From a checkpoint of a small model that answers yes/no questions on an image's attributes.
Model: 5.1M parameters, 32-pixel images, encoder arch mlp_mixer, encoder norm layernorm_no_bias, encoder activation gelu, encoder patch size [4, 4], encoder layers 6, encoder width 160, fusion encoder width 192, fusion encoder layers 10, fusion encoder norm rmsnorm, fusion encoder activation gelu.
Data: 22083 training examples, 18.5 epochs.
Rows from block 4 of the fusion encoder, named by matrix and row number. Rows with one number belong to one neuron. Each number is 50 + 15 x the weight over its row's rms, rounded and kept within 0 to 99. All counts start at 0. After the name is the row's rms in percent of the matrix's.
# fc1: MLP up (fusion_encoder.blocks.4.mlp.fc1.weight, 576x192), inputs 0-95
# fc2: MLP down (fusion_encoder.blocks.4.mlp.fc2.weight, 192x576, transposed), outputs 0-95
fc1.70 062:56 67 31 55 58 50 39 69 41 42 32 32 60 31 58 56 56 69 77 36 21 70 31 76 28 38 73 46 44 49 33 40 56 55 58 46 63 44 55 36 33 72 56 51 57 53 45 34 44 44 53 50 51 49 57 67 71 51 62 35 52 59 53 60 40 70 68 58 11 55 53 56 53 63 23 40 43 61 45 29 24 63 63 50 76 46 72 50 46 30 38 47 43 45 43 30
fc2.70 065:49 36 63 47 39 62 52 54 59 76 36 72 46 59 30 51 46 44 47 66 43 26 70 49 30 31 60 53 49 69 60 73 38 24 50 35 34 47 40 61 56 64 38 65 58 12 32 75 55 23 84 43 27 28 54 55 48 55 51 42 51 56 21 40 78 57 29 47 59 53 62 30 55 34 74 42 60 39 39 58 44 64 23 75 33 58 57 51 62 37 47 48 52 87 48 29
fc1.71 083:67 59 51 72 48 52 37 67 48 79 79 45 52 56 64 44 25 55 70 62 34 27 45 43 44 19 67 56 39 50 47 31 61 51 64 69 48 32 60 55 57 25 29 58 34 47 63 35 61 64 39 43 50 35 47 65 53 66 88 52 48 65 26 39 69 27 55 40 64 66 32 62 60 73 24 36 85 27 63 54 44 41 49 59 63 34 29 46 55 35 30 45 37 68 42 45
fc2.71 064:44 55 41 44 40 49 66 56 53 37 50 43 55 28 48 49 65 80 42 44 44 70 56 72 69 55 45 65 60 42 28 34 50 65 02 56 53 77 31 35 46 68 41 65 58 59 41 63 37 22 31 54 76 36 69 37 46 67 47 67 49 75 39 54 47 49 86 62 48 55 59 37 37 60 41 40 35 63 57 56 34 26 60 35 63 36 33 49 70 50 61 46 45 46 61 63
fc1.72 097:65 54 35 65 48 61 65 52 54 32 55 79 62 37 62 71 66 45 57 47 48 29 66 51 55 80 34 31 49 75 48 54 65 65 37 54 59 66 27 49 39 55 61 56 36 48 48 52 58 66 58 26 64 07 35 46 63 24 62 84 50 40 44 70 54 62 63 77 30 54 63 39 45 73 53 62 51 52 18 35 71 61 28 47 70 63 56 59 37 67 43 37 55 46 39 54
fc2.72 107:34 61 47 44 49 48 66 60 58 40 72 55 52 62 42 61 48 27 52 44 80 68 68 51 28 49 35 45 76 52 55 44 89 67 64 67 48 53 75 56 36 66 32 26 46 53 74 45 42 63 49 63 42 51 62 52 70 42 68 29 61 29 49 52 81 68 59 31 55 28 53 28 40 43 35 45 58 51 48 48 69 44 55 44 60 42 59 31 61 62 31 48 30 53 88 46
fc1.73 045:84 53 24 34 54 50 78 38 73 35 55 70 64 41 54 24 53 57 52 77 47 41 62 36 29 48 59 40 40 45 64 52 34 45 64 46 57 38 89 38 48 33 81 70 42 42 45 30 76 25 23 56 34 22 32 57 42 81 48 45 23 43 68 67 46 24 62 89 45 34 47 62 54 75 49 58 43 33 59 47 83 69 64 58 74 59 43 66 35 47 44 62 52 61 51 58
fc2.73 032:60 55 60 47 35 42 60 25 36 45 50 31 36 39 39 54 54 46 38 61 43 40 29 51 55 33 56 67 63 42 58 48 41 40 70 29 53 51 34 53 40 56 90 42 44 29 78 53 48 48 46 37 37 35 62 63 41 80 35 42 49 61 68 54 75 30 66 87 72 44 48 74 64 29 53 28 50 27 57 68 40 45 42 61 54 17 56 43 40 54 47 47 43 24 57 48
fc1.74 044:45 57 28 67 52 30 70 52 61 67 63 53 39 32 65 30 67 55 63 94 43 52 50 54 49 22 59 74 70 37 54 48 82 35 57 53 59 49 68 59 42 32 57 61 30 35 57 42 56 35 30 45 43 49 25 41 53 50 87 46 43 40 61 49 75 46 42 60 35 56 14 51 77 61 33 22 68 27 55 43 67 28 60 50 54 38 48 51 58 37 64 47 29 65 58 16
fc2.74 043:65 33 47 31 38 46 37 44 49 46 36 80 45 43 16 87 78 59 39 62 55 33 73 57 39 32 63 65 56 35 63 43 32 83 44 47 34 62 37 48 74 37 50 76 28 39 32 56 57 61 43 41 44 49 59 56 48 53 19 39 45 66 23 52 50 58 57 58 63 57 66 41 52 72 61 51 64 55 74 43 40 39 66 60 32 39 74 66 50 41 57 68 60 80 30 66
fc1.75 146:58 61 57 53 62 36 47 53 33 42 51 44 56 48 64 33 67 50 55 66 53 23 27 62 60 77 64 29 61 42 79 52 53 19 25 22 21 44 60 75 35 76 78 50 60 62 32 53 64 43 67 34 38 29 64 47 31 41 61 78 55 29 67 53 23 45 74 79 40 41 58 88 38 57 55 71 49 43 53 55 78 37 70 68 55 57 36 70 49 54 51 49 76 56 35 30
fc2.75 140:56 60 45 39 59 81 63 43 70 69 52 48 49 64 94 35 34 46 68 45 75 76 69 44 32 44 21 54 40 56 47 65 29 49 48 69 53 70 70 47 69 29 69 60 56 53 57 81 46 71 52 46 26 75 35 65 53 71 74 52 50 62 55 56 66 20 22 42 13 29 19 50 44 31 35 38 37 53 64 42 66 63 08 49 49 40 46 26 51 47 39 55 20 51 65 65
fc1.76 219:33 52 60 58 46 62 67 56 45 73 52 49 33 47 57 72 35 31 67 90 43 27 57 40 66 50 49 40 47 54 62 48 60 32 80 62 41 34 30 51 33 60 76 73 37 14 56 52 62 64 45 34 52 47 35 59 47 70 39 58 41 45 31 30 60 48 66 41 43 52 72 53 55 49 01 45 78 17 32 54 52 36 62 57 43 70 55 39 60 67 42 30 54 49 72 24
fc2.76 261:31 51 45 55 52 46 68 89 66 49 75 50 36 64 47 63 47 71 39 48 48 54 33 36 54 42 26 45 63 44 41 42 38 43 44 49 83 46 54 33 55 20 38 54 33 80 54 63 43 39 49 64 50 60 37 48 59 60 64 43 50 70 64 76 51 49 42 56 65 58 52 66 45 09 42 80 72 41 56 74 43 55 45 43 46 49 48 55 54 99 45 55 43 75 61 52
fc1.77 148:52 62 33 28 69 47 39 16 37 51 56 54 56 48 65 73 64 30 31 53 56 52 34 82 72 48 36 11 70 46 76 45 40 61 49 38 35 65 65 55 36 57 54 54 40 46 78 52 98 43 60 35 49 40 41 41 42 45 48 52 57 73 53 42 46 58 61 53 82 66 45 41 63 65 46 45 50 31 46 24 74 04 69 53 37 56 62 42 70 45 38 38 65 34 38 78
fc2.77 136:83 63 35 30 47 65 54 70 56 78 48 54 46 35 37 99 51 48 42 79 34 33 48 43 45 61 76 63 45 73 53 56 25 70 57 41 61 46 38 31 50 68 37 56 61 42 53 35 31 56 55 43 47 69 64 59 69 64 55 53 62 58 50 35 43 43 59 32 44 39 64 41 45 65 56 55 40 53 41 47 06 34 46 66 69 75 51 56 41 41 61 46 76 08 51 33
fc1.78 048:59 55 60 39 60 52 68 44 54 63 41 18 54 53 33 61 66 41 63 64 28 73 67 42 34 36 43 50 52 71 37 54 68 68 57 73 74 29 60 63 50 11 74 67 33 42 29 64 25 60 83 51 49 36 46 64 59 42 31 46 43 13 53 45 59 23 52 54 59 56 45 38 38 65 71 18 42 55 42 76 47 40 20 61 33 31 80 53 52 48 26 68 35 68 67 58
fc2.78 045:42 47 66 50 54 45 29 59 45 70 61 46 53 46 39 36 28 39 66 72 73 31 46 60 31 45 36 72 60 41 72 57 54 47 49 62 28 55 11 74 42 51 55 61 43 18 63 58 69 50 44 61 56 48 34 56 39 66 74 54 50 29 55 21 62 62 46 31 75 67 22 36 53 45 66 16 41 29 72 60 64 67 61 66 49 28 66 34 45 41 36 48 47 65 54 39
fc1.79 044:59 41 69 77 51 34 57 32 61 58 62 37 42 57 48 67 45 65 38 77 29 58 35 41 29 21 52 35 51 53 75 66 69 56 63 59 42 12 52 67 69 33 60 80 59 29 30 32 66 72 51 67 56 35 18 59 68 41 30 71 52 27 52 48 40 43 60 68 55 55 66 40 62 66 37 23 63 32 45 80 48 52 36 67 34 30 55 57 45 29 57 62 56 50 41 26
fc2.79 036:84 32 60 44 69 62 46 55 35 33 55 51 37 31 34 57 19 54 47 53 65 52 76 55 38 38 51 42 66 43 77 59 58 41 63 57 56 73 29 53 38 60 38 46 41 38 60 64 57 63 41 44 42 46 37 49 36 45 33 60 29 63 54 49 57 56 66 82 56 55 52 59 79 49 52 20 28 21 49 42 51 45 31 64 33 51 50 64 56 43 35 58 38 45 47 53
fc1.80 065:32 82 59 64 44 27 78 52 33 63 63 52 36 65 59 59 47 63 76 55 45 34 68 53 60 69 40 81 24 36 40 59 71 45 44 38 26 62 50 43 51 40 78 45 44 35 66 33 51 47 65 76 37 29 39 22 56 41 52 76 40 43 52 44 46 36 72 79 53 57 47 30 18 69 56 51 31 33 16 40 62 65 51 48 46 23 69 32 57 35 49 36 65 54 41 61
fc2.80 074:77 68 33 21 44 44 36 63 57 59 29 48 32 60 29 59 48 33 45 47 34 52 48 63 33 42 51 09 72 41 47 62 42 54 48 40 82 64 55 54 51 44 63 67 61 80 33 75 26 65 67 46 75 36 70 69 24 53 54 37 52 56 51 40 52 40 36 63 41 50 45 54 60 71 74 49 70 41 74 79 49 54 45 25 53 24 50 21 47 45 37 54 22 58 53 53
fc1.81 183:36 31 48 55 67 51 30 57 51 69 64 83 61 33 42 36 34 57 54 43 64 50 46 68 51 70 61 03 69 76 62 79 50 43 26 20 53 44 48 34 35 70 43 46 30 43 58 33 68 59 75 55 50 42 50 62 65 54 65 30 39 27 58 43 49 48 58 83 36 36 36 54 67 40 31 70 57 40 49 30 64 26 49 30 48 47 56 25 52 76 24 63 09 59 42 56
fc2.81 190:06 61 47 35 43 63 51 43 54 93 61 24 29 47 51 34 99 64 48 44 71 45 18 59 53 47 47 74 60 42 70 64 56 52 43 53 63 31 46 56 45 75 53 23 54 51 41 34 50 47 57 65 54 48 68 57 37 27 49 35 52 29 43 47 63 58 33 00 24 66 45 28 43 22 54 41 27 62 40 38 40 56 54 53 69 57 50 13 63 57 64 43 51 50 27 32
fc1.82 047:67 44 33 56 67 53 67 23 57 77 68 37 52 43 52 39 52 29 70 84 34 50 62 48 38 53 51 58 40 27 64 70 71 28 49 59 33 35 57 55 45 27 49 51 36 42 56 56 56 35 54 59 30 34 06 71 52 45 73 56 27 17 41 04 25 52 46 73 28 50 60 60 77 50 39 36 62 27 45 52 44 45 58 58 50 49 76 58 66 42 36 66 66 64 32 52
fc2.82 039:74 45 47 33 31 37 57 66 66 44 15 53 30 46 32 70 39 56 25 65 72 48 56 51 38 24 56 74 48 31 53 41 53 72 55 42 69 69 28 54 48 67 45 55 56 52 42 68 40 60 47 55 41 49 75 65 50 74 22 34 38 66 44 51 65 44 39 55 45 42 66 49 59 56 73 36 47 60 60 66 61 25 41 46 70 33 60 48 31 33 64 63 44 26 50 48
fc1.83 059:65 28 81 81 55 43 32 34 45 81 41 71 50 79 57 55 51 59 69 50 14 30 50 30 39 72 61 66 60 33 54 56 80 65 47 67 43 93 64 35 36 68 34 64 44 73 44 63 41 53 42 59 45 36 38 70 47 61 48 80 34 49 51 11 57 31 39 46 22 35 37 57 48 76 41 49 52 70 53 27 20 34 45 49 52 43 76 36 35 49 28 52 61 27 53 51
fc2.83 051:65 60 53 50 20 58 45 38 37 38 58 55 47 33 78 27 51 32 48 53 29 43 36 38 41 47 58 56 48 43 49 45 51 42 64 67 38 43 27 44 45 45 73 60 73 21 33 67 34 57 26 67 52 41 56 38 43 79 51 42 47 63 21 56 61 45 45 46 49 78 58 21 34 67 55 19 32 29 36 57 55 69 61 38 33 48 64 63 59 60 53 56 35 69 51 25
fc1.84 194:39 29 48 48 25 72 14 54 54 48 45 63 42 46 73 73 31 61 42 60 47 67 29 51 33 45 74 40 60 34 75 52 57 57 76 41 50 49 43 32 38 55 65 45 26 57 34 31 36 44 35 16 39 42 37 46 61 55 84 45 53 50 65 54 51 34 70 70 26 33 63 54 51 36 39 54 61 44 68 45 51 32 66 55 66 63 34 49 35 59 56 71 63 64 58 49
fc2.84 197:45 75 35 64 33 59 47 42 38 51 59 61 50 66 16 48 68 68 28 46 43 36 19 54 60 60 54 64 66 52 49 56 39 35 47 57 50 31 55 40 30 48 78 68 53 61 45 42 26 41 58 56 56 80 47 28 12 45 61 61 48 47 53 50 71 37 36 07 50 74 39 60 73 36 80 72 58 48 74 52 67 62 57 60 39 35 74 44 55 68 40 73 41 57 54 62
fc1.86 116:63 62 79 54 57 61 43 50 76 43 63 69 13 70 34 58 38 31 32 49 23 42 45 75 60 39 30 54 43 55 62 36 26 49 57 44 53 46 35 69 42 58 76 38 64 55 36 46 47 27 05 48 50 54 60 55 45 42 50 39 47 60 54 49 63 43 29 45 69 50 43 34 46 47 34 42 54 55 36 59 92 93 47 50 33 52 50 50 60 35 36 53 47 43 53 61
fc2.86 113:53 64 47 69 41 64 81 57 60 64 64 42 54 52 54 67 31 35 41 18 25 56 51 79 25 30 61 40 50 57 59 64 49 32 55 46 30 45 53 34 47 52 49 36 25 42 52 54 45 53 50 52 47 31 33 66 53 13 17 34 28 63 68 74 47 37 52 66 56 57 41 53 52 70 28 64 76 47 53 57 25 48 47 50 43 76 51 61 52 53 31 68 48 52 38 47
fc1.87 052:55 42 51 42 33 62 58 54 77 54 28 52 35 41 46 65 66 47 53 63 45 66 91 61 15 25 43 40 62 62 40 60 54 62 38 48 56 29 47 42 59 42 64 71 13 61 31 51 49 56 41 32 42 48 41 57 50 52 21 42 53 14 86 58 63 47 61 64 53 70 28 53 50 53 70 07 73 60 58 60 66 85 20 63 20 50 56 50 42 25 44 57 27 57 67 46
fc2.87 043:55 48 44 42 58 52 53 36 54 82 48 15 48 51 29 29 59 65 61 77 63 36 43 51 34 29 32 70 59 45 63 53 58 34 51 51 43 50 13 73 63 65 64 69 48 13 76 37 62 58 58 59 41 43 47 68 28 69 54 60 63 27 52 15 48 65 26 73 57 55 35 57 47 50 70 32 49 35 33 65 57 85 62 70 66 37 47 27 52 26 29 25 23 67 66 40
fc1.88 039:44 59 64 79 56 17 52 45 57 58 65 81 52 73 58 61 45 65 78 67 37 29 26 56 45 41 55 52 72 48 52 45 78 41 48 56 57 75 90 43 26 76 55 88 47 40 49 63 56 44 44 60 34 39 27 64 43 72 64 50 59 52 50 42 76 57 47 31 43 50 41 52 56 84 42 30 48 54 60 39 56 16 54 57 50 35 65 54 50 73 50 27 19 59 38 34
fc2.88 032:73 59 36 46 22 69 57 36 42 70 38 52 11 15 37 46 77 56 36 56 38 54 55 57 31 34 69 50 40 72 79 40 30 51 27 62 31 42 34 47 51 48 71 61 32 24 50 71 47 43 47 56 48 63 63 62 53 59 38 33 45 51 36 46 59 55 58 67 23 59 58 35 34 58 55 21 51 38 48 55 51 45 33 66 35 57 54 56 58 24 44 48 37 66 46 36
fc1.89 192:63 59 72 36 45 73 73 41 42 71 58 80 32 40 68 57 54 75 59 51 58 54 08 41 70 52 44 32 60 55 67 73 46 54 47 49 41 33 29 59 69 65 55 52 28 07 59 36 64 57 70 66 47 49 73 54 70 55 66 59 63 41 45 47 66 65 36 71 41 39 72 58 56 49 47 59 50 51 58 41 65 43 45 68 44 73 44 48 52 50 61 16 26 21 74 53
fc2.89 180:24 62 68 66 63 57 64 67 44 55 39 57 45 58 36 59 54 83 60 50 36 18 56 51 36 35 52 66 35 54 36 17 62 42 31 66 51 68 68 41 61 67 49 78 56 61 28 32 26 52 41 60 58 80 34 57 46 49 44 26 58 57 53 65 44 57 53 25 50 41 66 62 27 66 52 58 55 45 42 42 50 66 55 46 45 64 77 58 52 48 60 53 46 44 46 49
fc1.90 068:48 62 54 66 26 75 44 62 61 50 44 38 79 60 62 12 38 50 67 46 45 62 67 67 57 53 52 26 39 72 57 59 72 36 67 86 37 23 45 45 59 56 73 74 35 39 31 54 36 63 47 60 77 28 44 67 49 41 62 73 42 40 30 42 35 44 52 39 24 76 47 42 35 56 43 46 57 26 44 69 76 58 47 67 10 47 27 46 40 34 42 53 53 45 33 68
fc2.90 063:82 14 12 73 52 48 39 58 78 46 39 38 58 34 47 52 39 38 31 59 69 43 84 82 53 49 50 57 44 42 55 35 54 56 55 29 44 65 26 49 35 65 37 51 26 40 72 66 57 62 58 68 42 53 58 77 29 73 36 44 56 39 27 60 27 46 56 42 60 80 39 63 51 39 57 40 56 30 34 38 71 49 73 53 35 52 43 45 24 49 42 37 47 37 59 58
fc1.91 122:58 72 73 72 20 35 55 53 35 60 37 36 63 63 57 53 47 52 54 53 19 34 60 62 38 46 37 62 54 32 68 33 81 64 36 37 77 41 45 58 26 58 76 94 54 42 52 44 38 63 40 54 27 39 30 40 32 31 51 66 29 25 38 63 43 57 41 13 64 58 31 39 41 40 70 41 59 66 48 41 50 70 50 40 20 30 65 34 37 21 41 41 40 61 40 72
fc2.91 119:30 62 48 45 50 42 76 36 63 43 39 41 54 56 68 52 49 66 31 27 38 43 54 55 52 39 38 19 35 53 34 67 30 66 67 43 48 54 60 30 56 54 70 61 60 44 56 59 53 24 49 34 60 40 70 84 66 63 36 59 64 78 64 49 24 19 71 36 38 31 42 48 24 53 72 34 40 49 47 48 35 34 38 66 56 44 48 64 28 54 35 67 55 44 40 73
fc1.92 113:54 52 68 52 28 41 41 34 75 73 47 58 45 38 43 50 63 67 70 55 54 06 23 46 27 53 45 31 44 80 81 65 57 61 53 38 29 26 50 26 46 29 46 67 34 24 54 62 32 35 47 44 42 53 62 61 66 64 20 36 56 31 66 40 20 42 58 36 62 63 37 59 64 52 73 64 55 49 41 49 44 36 35 65 00 75 38 69 68 70 60 31 57 41 34 53
fc2.92 118:55 43 27 48 53 35 69 31 30 66 62 34 68 68 29 38 69 35 69 58 55 65 61 42 71 67 50 50 41 51 65 44 20 41 43 53 54 58 52 52 85 66 44 74 60 43 49 68 33 55 53 39 61 43 38 42 66 30 28 69 68 36 29 49 51 53 25 41 67 59 63 68 39 57 46 49 42 44 39 72 18 72 49 53 52 77 39 60 61 59 81 25 47 25 61 51
fc1.93 059:43 49 66 65 70 27 55 58 72 65 55 74 32 38 49 42 57 66 58 72 32 49 42 53 64 19 80 32 63 45 29 16 26 38 55 50 47 58 78 51 55 36 67 47 38 50 63 26 52 49 46 42 51 42 62 61 78 70 82 45 68 61 59 66 72 04 54 46 48 49 34 68 59 72 24 24 62 44 62 43 52 33 76 59 48 35 48 55 54 47 47 45 30 64 43 62
fc2.93 051:61 37 33 51 49 51 60 18 47 39 32 75 36 16 34 57 72 46 41 54 48 49 41 52 56 41 40 50 65 27 57 52 60 71 36 27 48 61 32 36 47 38 65 73 33 35 59 70 54 59 67 52 76 52 49 47 46 60 38 79 37 42 37 48 51 72 78 56 57 69 47 45 38 48 56 44 35 46 54 55 60 06 70 55 29 55 56 46 45 54 83 54 57 71 45 49
fc1.94 056:53 43 70 36 58 61 62 53 34 41 57 52 16 81 31 62 65 54 39 68 30 45 51 64 45 61 48 59 38 60 77 52 27 46 60 18 41 56 45 73 32 34 53 47 64 65 32 37 48 37 42 35 46 30 55 22 79 18 67 50 59 36 74 30 43 40 51 61 39 46 55 42 42 21 49 52 48 49 62 69 60 64 28 57 47 48 51 69 47 44 36 48 23 39 54 72
fc2.94 055:52 60 72 18 49 42 67 55 73 55 28 55 42 34 79 35 29 54 15 38 29 45 50 43 29 40 36 49 59 39 59 42 42 35 43 41 32 56 68 36 49 64 54 29 56 20 65 70 44 77 39 53 51 57 54 67 43 74 27 38 40 51 64 68 61 41 61 57 38 28 57 70 57 69 26 26 44 52 66 31 65 51 32 33 67 56 65 48 32 49 68 18 52 31 44 71
fc1.95 082:60 83 34 42 59 19 48 40 47 57 37 41 52 68 37 74 43 28 11 69 21 33 58 62 71 66 50 30 69 67 53 46 60 20 41 29 71 46 56 53 57 50 57 30 57 14 66 61 74 75 48 90 45 61 35 38 44 52 65 15 19 48 63 36 40 61 38 63 83 49 46 65 60 56 41 49 59 43 56 74 62 50 44 78 48 35 52 34 57 65 42 58 60 56 42 39
fc2.95 084:32 41 43 59 64 41 30 65 52 62 43 54 55 37 47 66 60 56 49 73 60 20 47 63 63 57 46 23 52 40 41 44 65 65 48 12 49 48 65 67 42 57 53 52 48 49 33 69 68 75 35 48 30 57 21 72 44 43 49 48 41 61 34 38 40 65 59 64 94 55 57 40 53 76 48 56 55 28 79 44 60 46 34 57 80 56 58 37 69 01 53 61 51 53 37 38
fc1.96 053:54 47 47 51 77 18 26 34 42 43 75 74 62 42 78 69 56 58 78 40 42 19 65 63 40 50 56 70 19 72 66 64 52 44 41 61 29 38 78 59 37 61 53 78 61 39 19 22 49 55 36 52 52 36 42 59 55 73 56 63 70 47 55 43 65 13 51 54 45 69 48 40 67 65 32 39 40 41 63 62 62 34 36 78 51 44 14 41 36 73 46 70 47 82 52 43
fc2.96 052:83 48 45 35 36 55 62 54 63 77 53 71 43 66 37 60 63 39 26 43 53 76 47 63 42 37 60 34 49 36 48 44 44 69 29 35 44 51 66 36 30 48 63 62 51 58 41 91 42 74 62 30 65 70 61 49 54 65 36 55 68 55 50 73 34 36 48 69 73 76 34 45 34 55 51 40 36 56 44 32 36 40 62 64 31 65 36 55 58 29 23 56 54 41 37 54
fc1.97 198:48 47 43 30 22 56 35 52 34 65 56 55 20 51 42 41 54 74 76 44 41 31 35 68 67 50 51 33 33 68 53 48 59 63 57 68 45 49 26 58 45 70 43 30 48 23 75 11 51 52 41 37 57 44 39 32 39 45 52 82 50 32 27 44 66 53 40 77 14 66 44 33 59 57 27 85 28 32 48 39 43 35 79 65 26 52 49 42 40 56 61 44 38 37 47 54
fc2.97 207:45 57 55 68 44 70 35 55 64 65 30 52 26 45 34 42 77 59 16 74 61 46 19 51 48 32 56 75 44 39 41 57 15 64 54 32 39 50 37 41 71 53 46 46 44 61 20 54 40 31 48 79 49 53 35 63 41 46 27 51 61 51 49 61 53 46 33 45 60 54 64 53 41 28 78 74 49 71 64 56 00 54 58 34 53 51 42 45 67 43 52 33 66 38 40 18
fc1.98 077:61 70 53 58 69 57 34 67 81 72 40 54 34 63 64 69 38 66 31 44 36 34 39 34 70 39 54 25 48 81 47 43 18 61 78 61 58 44 58 56 85 57 44 22 44 48 59 51 29 48 25 56 27 40 69 59 65 60 85 43 73 53 23 31 68 35 44 60 70 06 64 18 64 64 46 21 63 61 57 53 66 64 56 49 49 32 52 54 59 53 63 41 55 54 57 69
fc2.98 075:55 54 70 81 31 45 53 54 40 44 59 73 58 81 49 81 33 41 41 64 51 53 52 38 47 35 26 47 57 56 56 46 53 39 60 45 42 29 56 57 61 34 45 80 37 70 64 35 42 21 58 27 54 44 61 68 53 54 47 39 29 61 75 57 51 32 35 61 62 49 56 45 82 67 33 67 71 27 62 74 07 66 25 73 57 63 51 64 60 39 22 47 66 38 45 58
fc1.99 233:38 73 87 61 58 44 46 65 25 59 48 42 47 66 57 76 48 59 61 25 19 49 60 72 45 36 54 43 43 84 55 29 61 24 59 68 09 74 48 60 35 34 52 47 43 46 75 44 35 33 39 40 52 56 43 50 56 37 45 72 54 37 46 25 66 54 38 62 51 47 44 82 47 55 24 30 65 58 41 47 60 36 41 60 55 40 49 35 47 54 45 56 36 36 63 55
fc2.99 268:54 65 38 75 46 50 62 62 49 33 68 51 39 41 53 59 29 59 43 69 41 40 07 54 34 37 51 44 70 03 47 61 83 39 35 38 73 43 32 57 49 90 51 42 63 45 42 39 44 35 59 63 66 50 45 68 45 69 62 62 12 51 54 76 21 68 69 61 42 54 27 47 46 54 47 57 24 27 40 47 49 50 38 62 20 56 74 60 59 61 35 36 47 58 30 40
fc1.100 047:82 65 20 24 44 61 54 57 77 68 34 41 52 40 53 33 56 53 52 73 57 40 57 36 33 40 32 60 43 35 46 61 59 33 36 42 47 27 66 30 30 40 75 42 48 58 36 68 23 39 24 48 27 59 53 65 57 86 52 44 19 45 50 56 55 40 39 80 49 33 20 22 51 68 60 59 34 43 49 54 68 59 26 24 45 59 51 60 49 44 24 55 41 69 50 72
fc2.100 035:70 73 61 49 30 64 61 36 31 55 41 36 44 46 49 37 41 27 44 89 34 55 56 65 37 61 55 62 69 72 86 49 50 37 69 51 68 63 45 90 61 41 66 56 38 33 80 68 59 50 87 46 28 46 42 49 46 55 59 60 74 33 63 41 75 44 42 71 51 45 46 64 64 43 64 35 50 40 36 74 69 79 24 56 58 31 60 40 57 31 34 34 41 27 46 31
fc1.102 123:51 80 47 35 49 53 60 48 91 51 47 31 42 40 44 81 20 51 31 26 14 41 36 45 65 38 65 48 39 77 80 46 27 68 57 34 64 58 43 71 75 34 59 28 69 72 51 69 52 48 22 71 22 45 65 35 77 67 40 46 60 53 44 56 72 27 67 51 54 38 44 76 49 66 41 47 51 56 60 63 35 43 60 42 66 40 66 67 50 86 66 68 62 56 55 29
fc2.102 129:53 44 66 74 18 54 47 47 40 44 62 64 57 56 48 63 50 33 56 34 35 76 17 62 70 44 65 47 39 47 40 17 53 51 47 92 38 33 57 62 50 23 52 65 31 44 53 37 50 41 46 51 67 31 58 48 35 32 47 42 51 65 57 68 45 44 50 51 74 75 52 57 58 66 64 75 56 48 51 53 16 58 49 24 53 60 39 53 49 84 41 58 43 35 45 51
fc1.103 065:52 56 61 30 47 46 28 73 24 52 43 45 47 67 60 44 63 49 53 44 33 42 43 66 65 62 45 23 46 64 63 39 45 30 55 59 52 57 28 65 45 57 75 23 72 55 33 69 34 65 61 47 16 69 64 79 55 53 34 51 62 23 45 64 76 56 37 59 76 54 35 56 35 60 35 52 44 38 62 53 68 99 38 39 73 36 49 66 65 36 43 26 31 34 49 52
fc2.103 065:52 67 73 62 55 26 80 43 40 61 54 59 50 57 50 58 40 21 42 28 33 58 45 56 53 35 49 39 41 46 39 44 52 43 74 50 32 35 39 61 38 48 70 22 42 36 48 50 25 81 72 11 51 62 63 50 53 41 25 55 35 47 68 37 42 52 36 44 38 67 31 36 60 49 28 32 62 52 57 41 51 55 71 82 55 42 77 44 47 83 38 64 41 70 34 56
fc1.104 201:54 58 74 34 45 65 69 17 77 68 66 52 50 75 45 57 35 29 39 43 16 62 64 59 45 43 34 22 63 61 75 57 42 36 63 55 62 69 37 48 59 41 62 48 33 72 83 69 29 40 44 40 52 50 48 51 38 28 42 36 46 50 49 49 45 18 36 84 42 42 37 28 56 59 41 46 50 50 46 50 58 48 53 59 49 32 39 42 55 51 40 63 52 67 41 67
fc2.104 187:59 45 51 62 37 41 44 57 42 71 76 60 62 37 57 37 54 45 68 30 34 58 37 67 71 68 52 30 57 31 41 52 50 46 30 58 43 42 43 62 49 37 28 82 43 33 36 61 51 49 40 54 62 41 70 48 81 12 53 34 19 51 63 45 31 52 52 53 92 42 52 32 46 70 43 59 42 55 50 50 56 60 51 62 33 59 55 58 56 64 22 57 69 47 40 59
fc1.105 049:75 72 66 62 39 65 47 45 49 31 51 68 36 40 61 80 34 68 27 72 31 71 26 40 24 52 57 44 54 53 63 66 48 71 76 53 54 35 49 59 79 52 66 34 47 41 59 22 72 47 29 46 50 39 62 46 57 44 39 39 71 58 53 60 64 36 34 82 53 61 44 62 68 60 46 31 43 62 50 54 59 63 53 65 59 57 39 54 47 38 28 58 53 40 50 55
fc2.105 039:51 49 60 42 61 47 76 46 45 28 57 72 53 36 39 64 30 49 45 48 50 49 36 66 62 45 51 20 70 59 62 44 44 53 69 46 59 57 78 71 36 52 67 35 25 26 72 38 37 71 63 55 70 63 60 47 56 68 37 51 41 53 79 59 51 44 75 65 71 59 38 74 64 73 68 67 73 23 39 45 51 58 53 57 39 70 55 46 52 52 42 29 52 41 66 74
fc1.106 056:64 41 33 44 40 57 49 29 61 75 48 51 56 38 77 68 45 39 50 49 53 63 59 43 35 43 43 61 34 48 75 47 52 42 76 64 45 42 33 67 67 22 37 47 41 62 41 59 66 41 22 47 27 42 50 65 35 39 76 74 42 28 14 47 45 28 39 51 39 43 51 28 51 58 58 12 59 44 54 54 60 59 59 65 33 41 43 57 68 09 48 61 50 73 51 57
fc2.106 037:64 52 45 49 34 58 66 61 48 25 51 58 59 31 29 74 38 63 40 46 39 48 64 29 44 35 66 51 55 50 42 73 47 54 54 50 58 72 44 46 34 45 60 51 50 52 46 51 58 55 27 68 55 67 61 55 58 84 20 40 11 81 68 43 54 49 80 65 43 32 50 63 59 70 70 46 59 45 42 46 55 61 45 47 47 44 48 40 42 51 50 49 51 66 57 88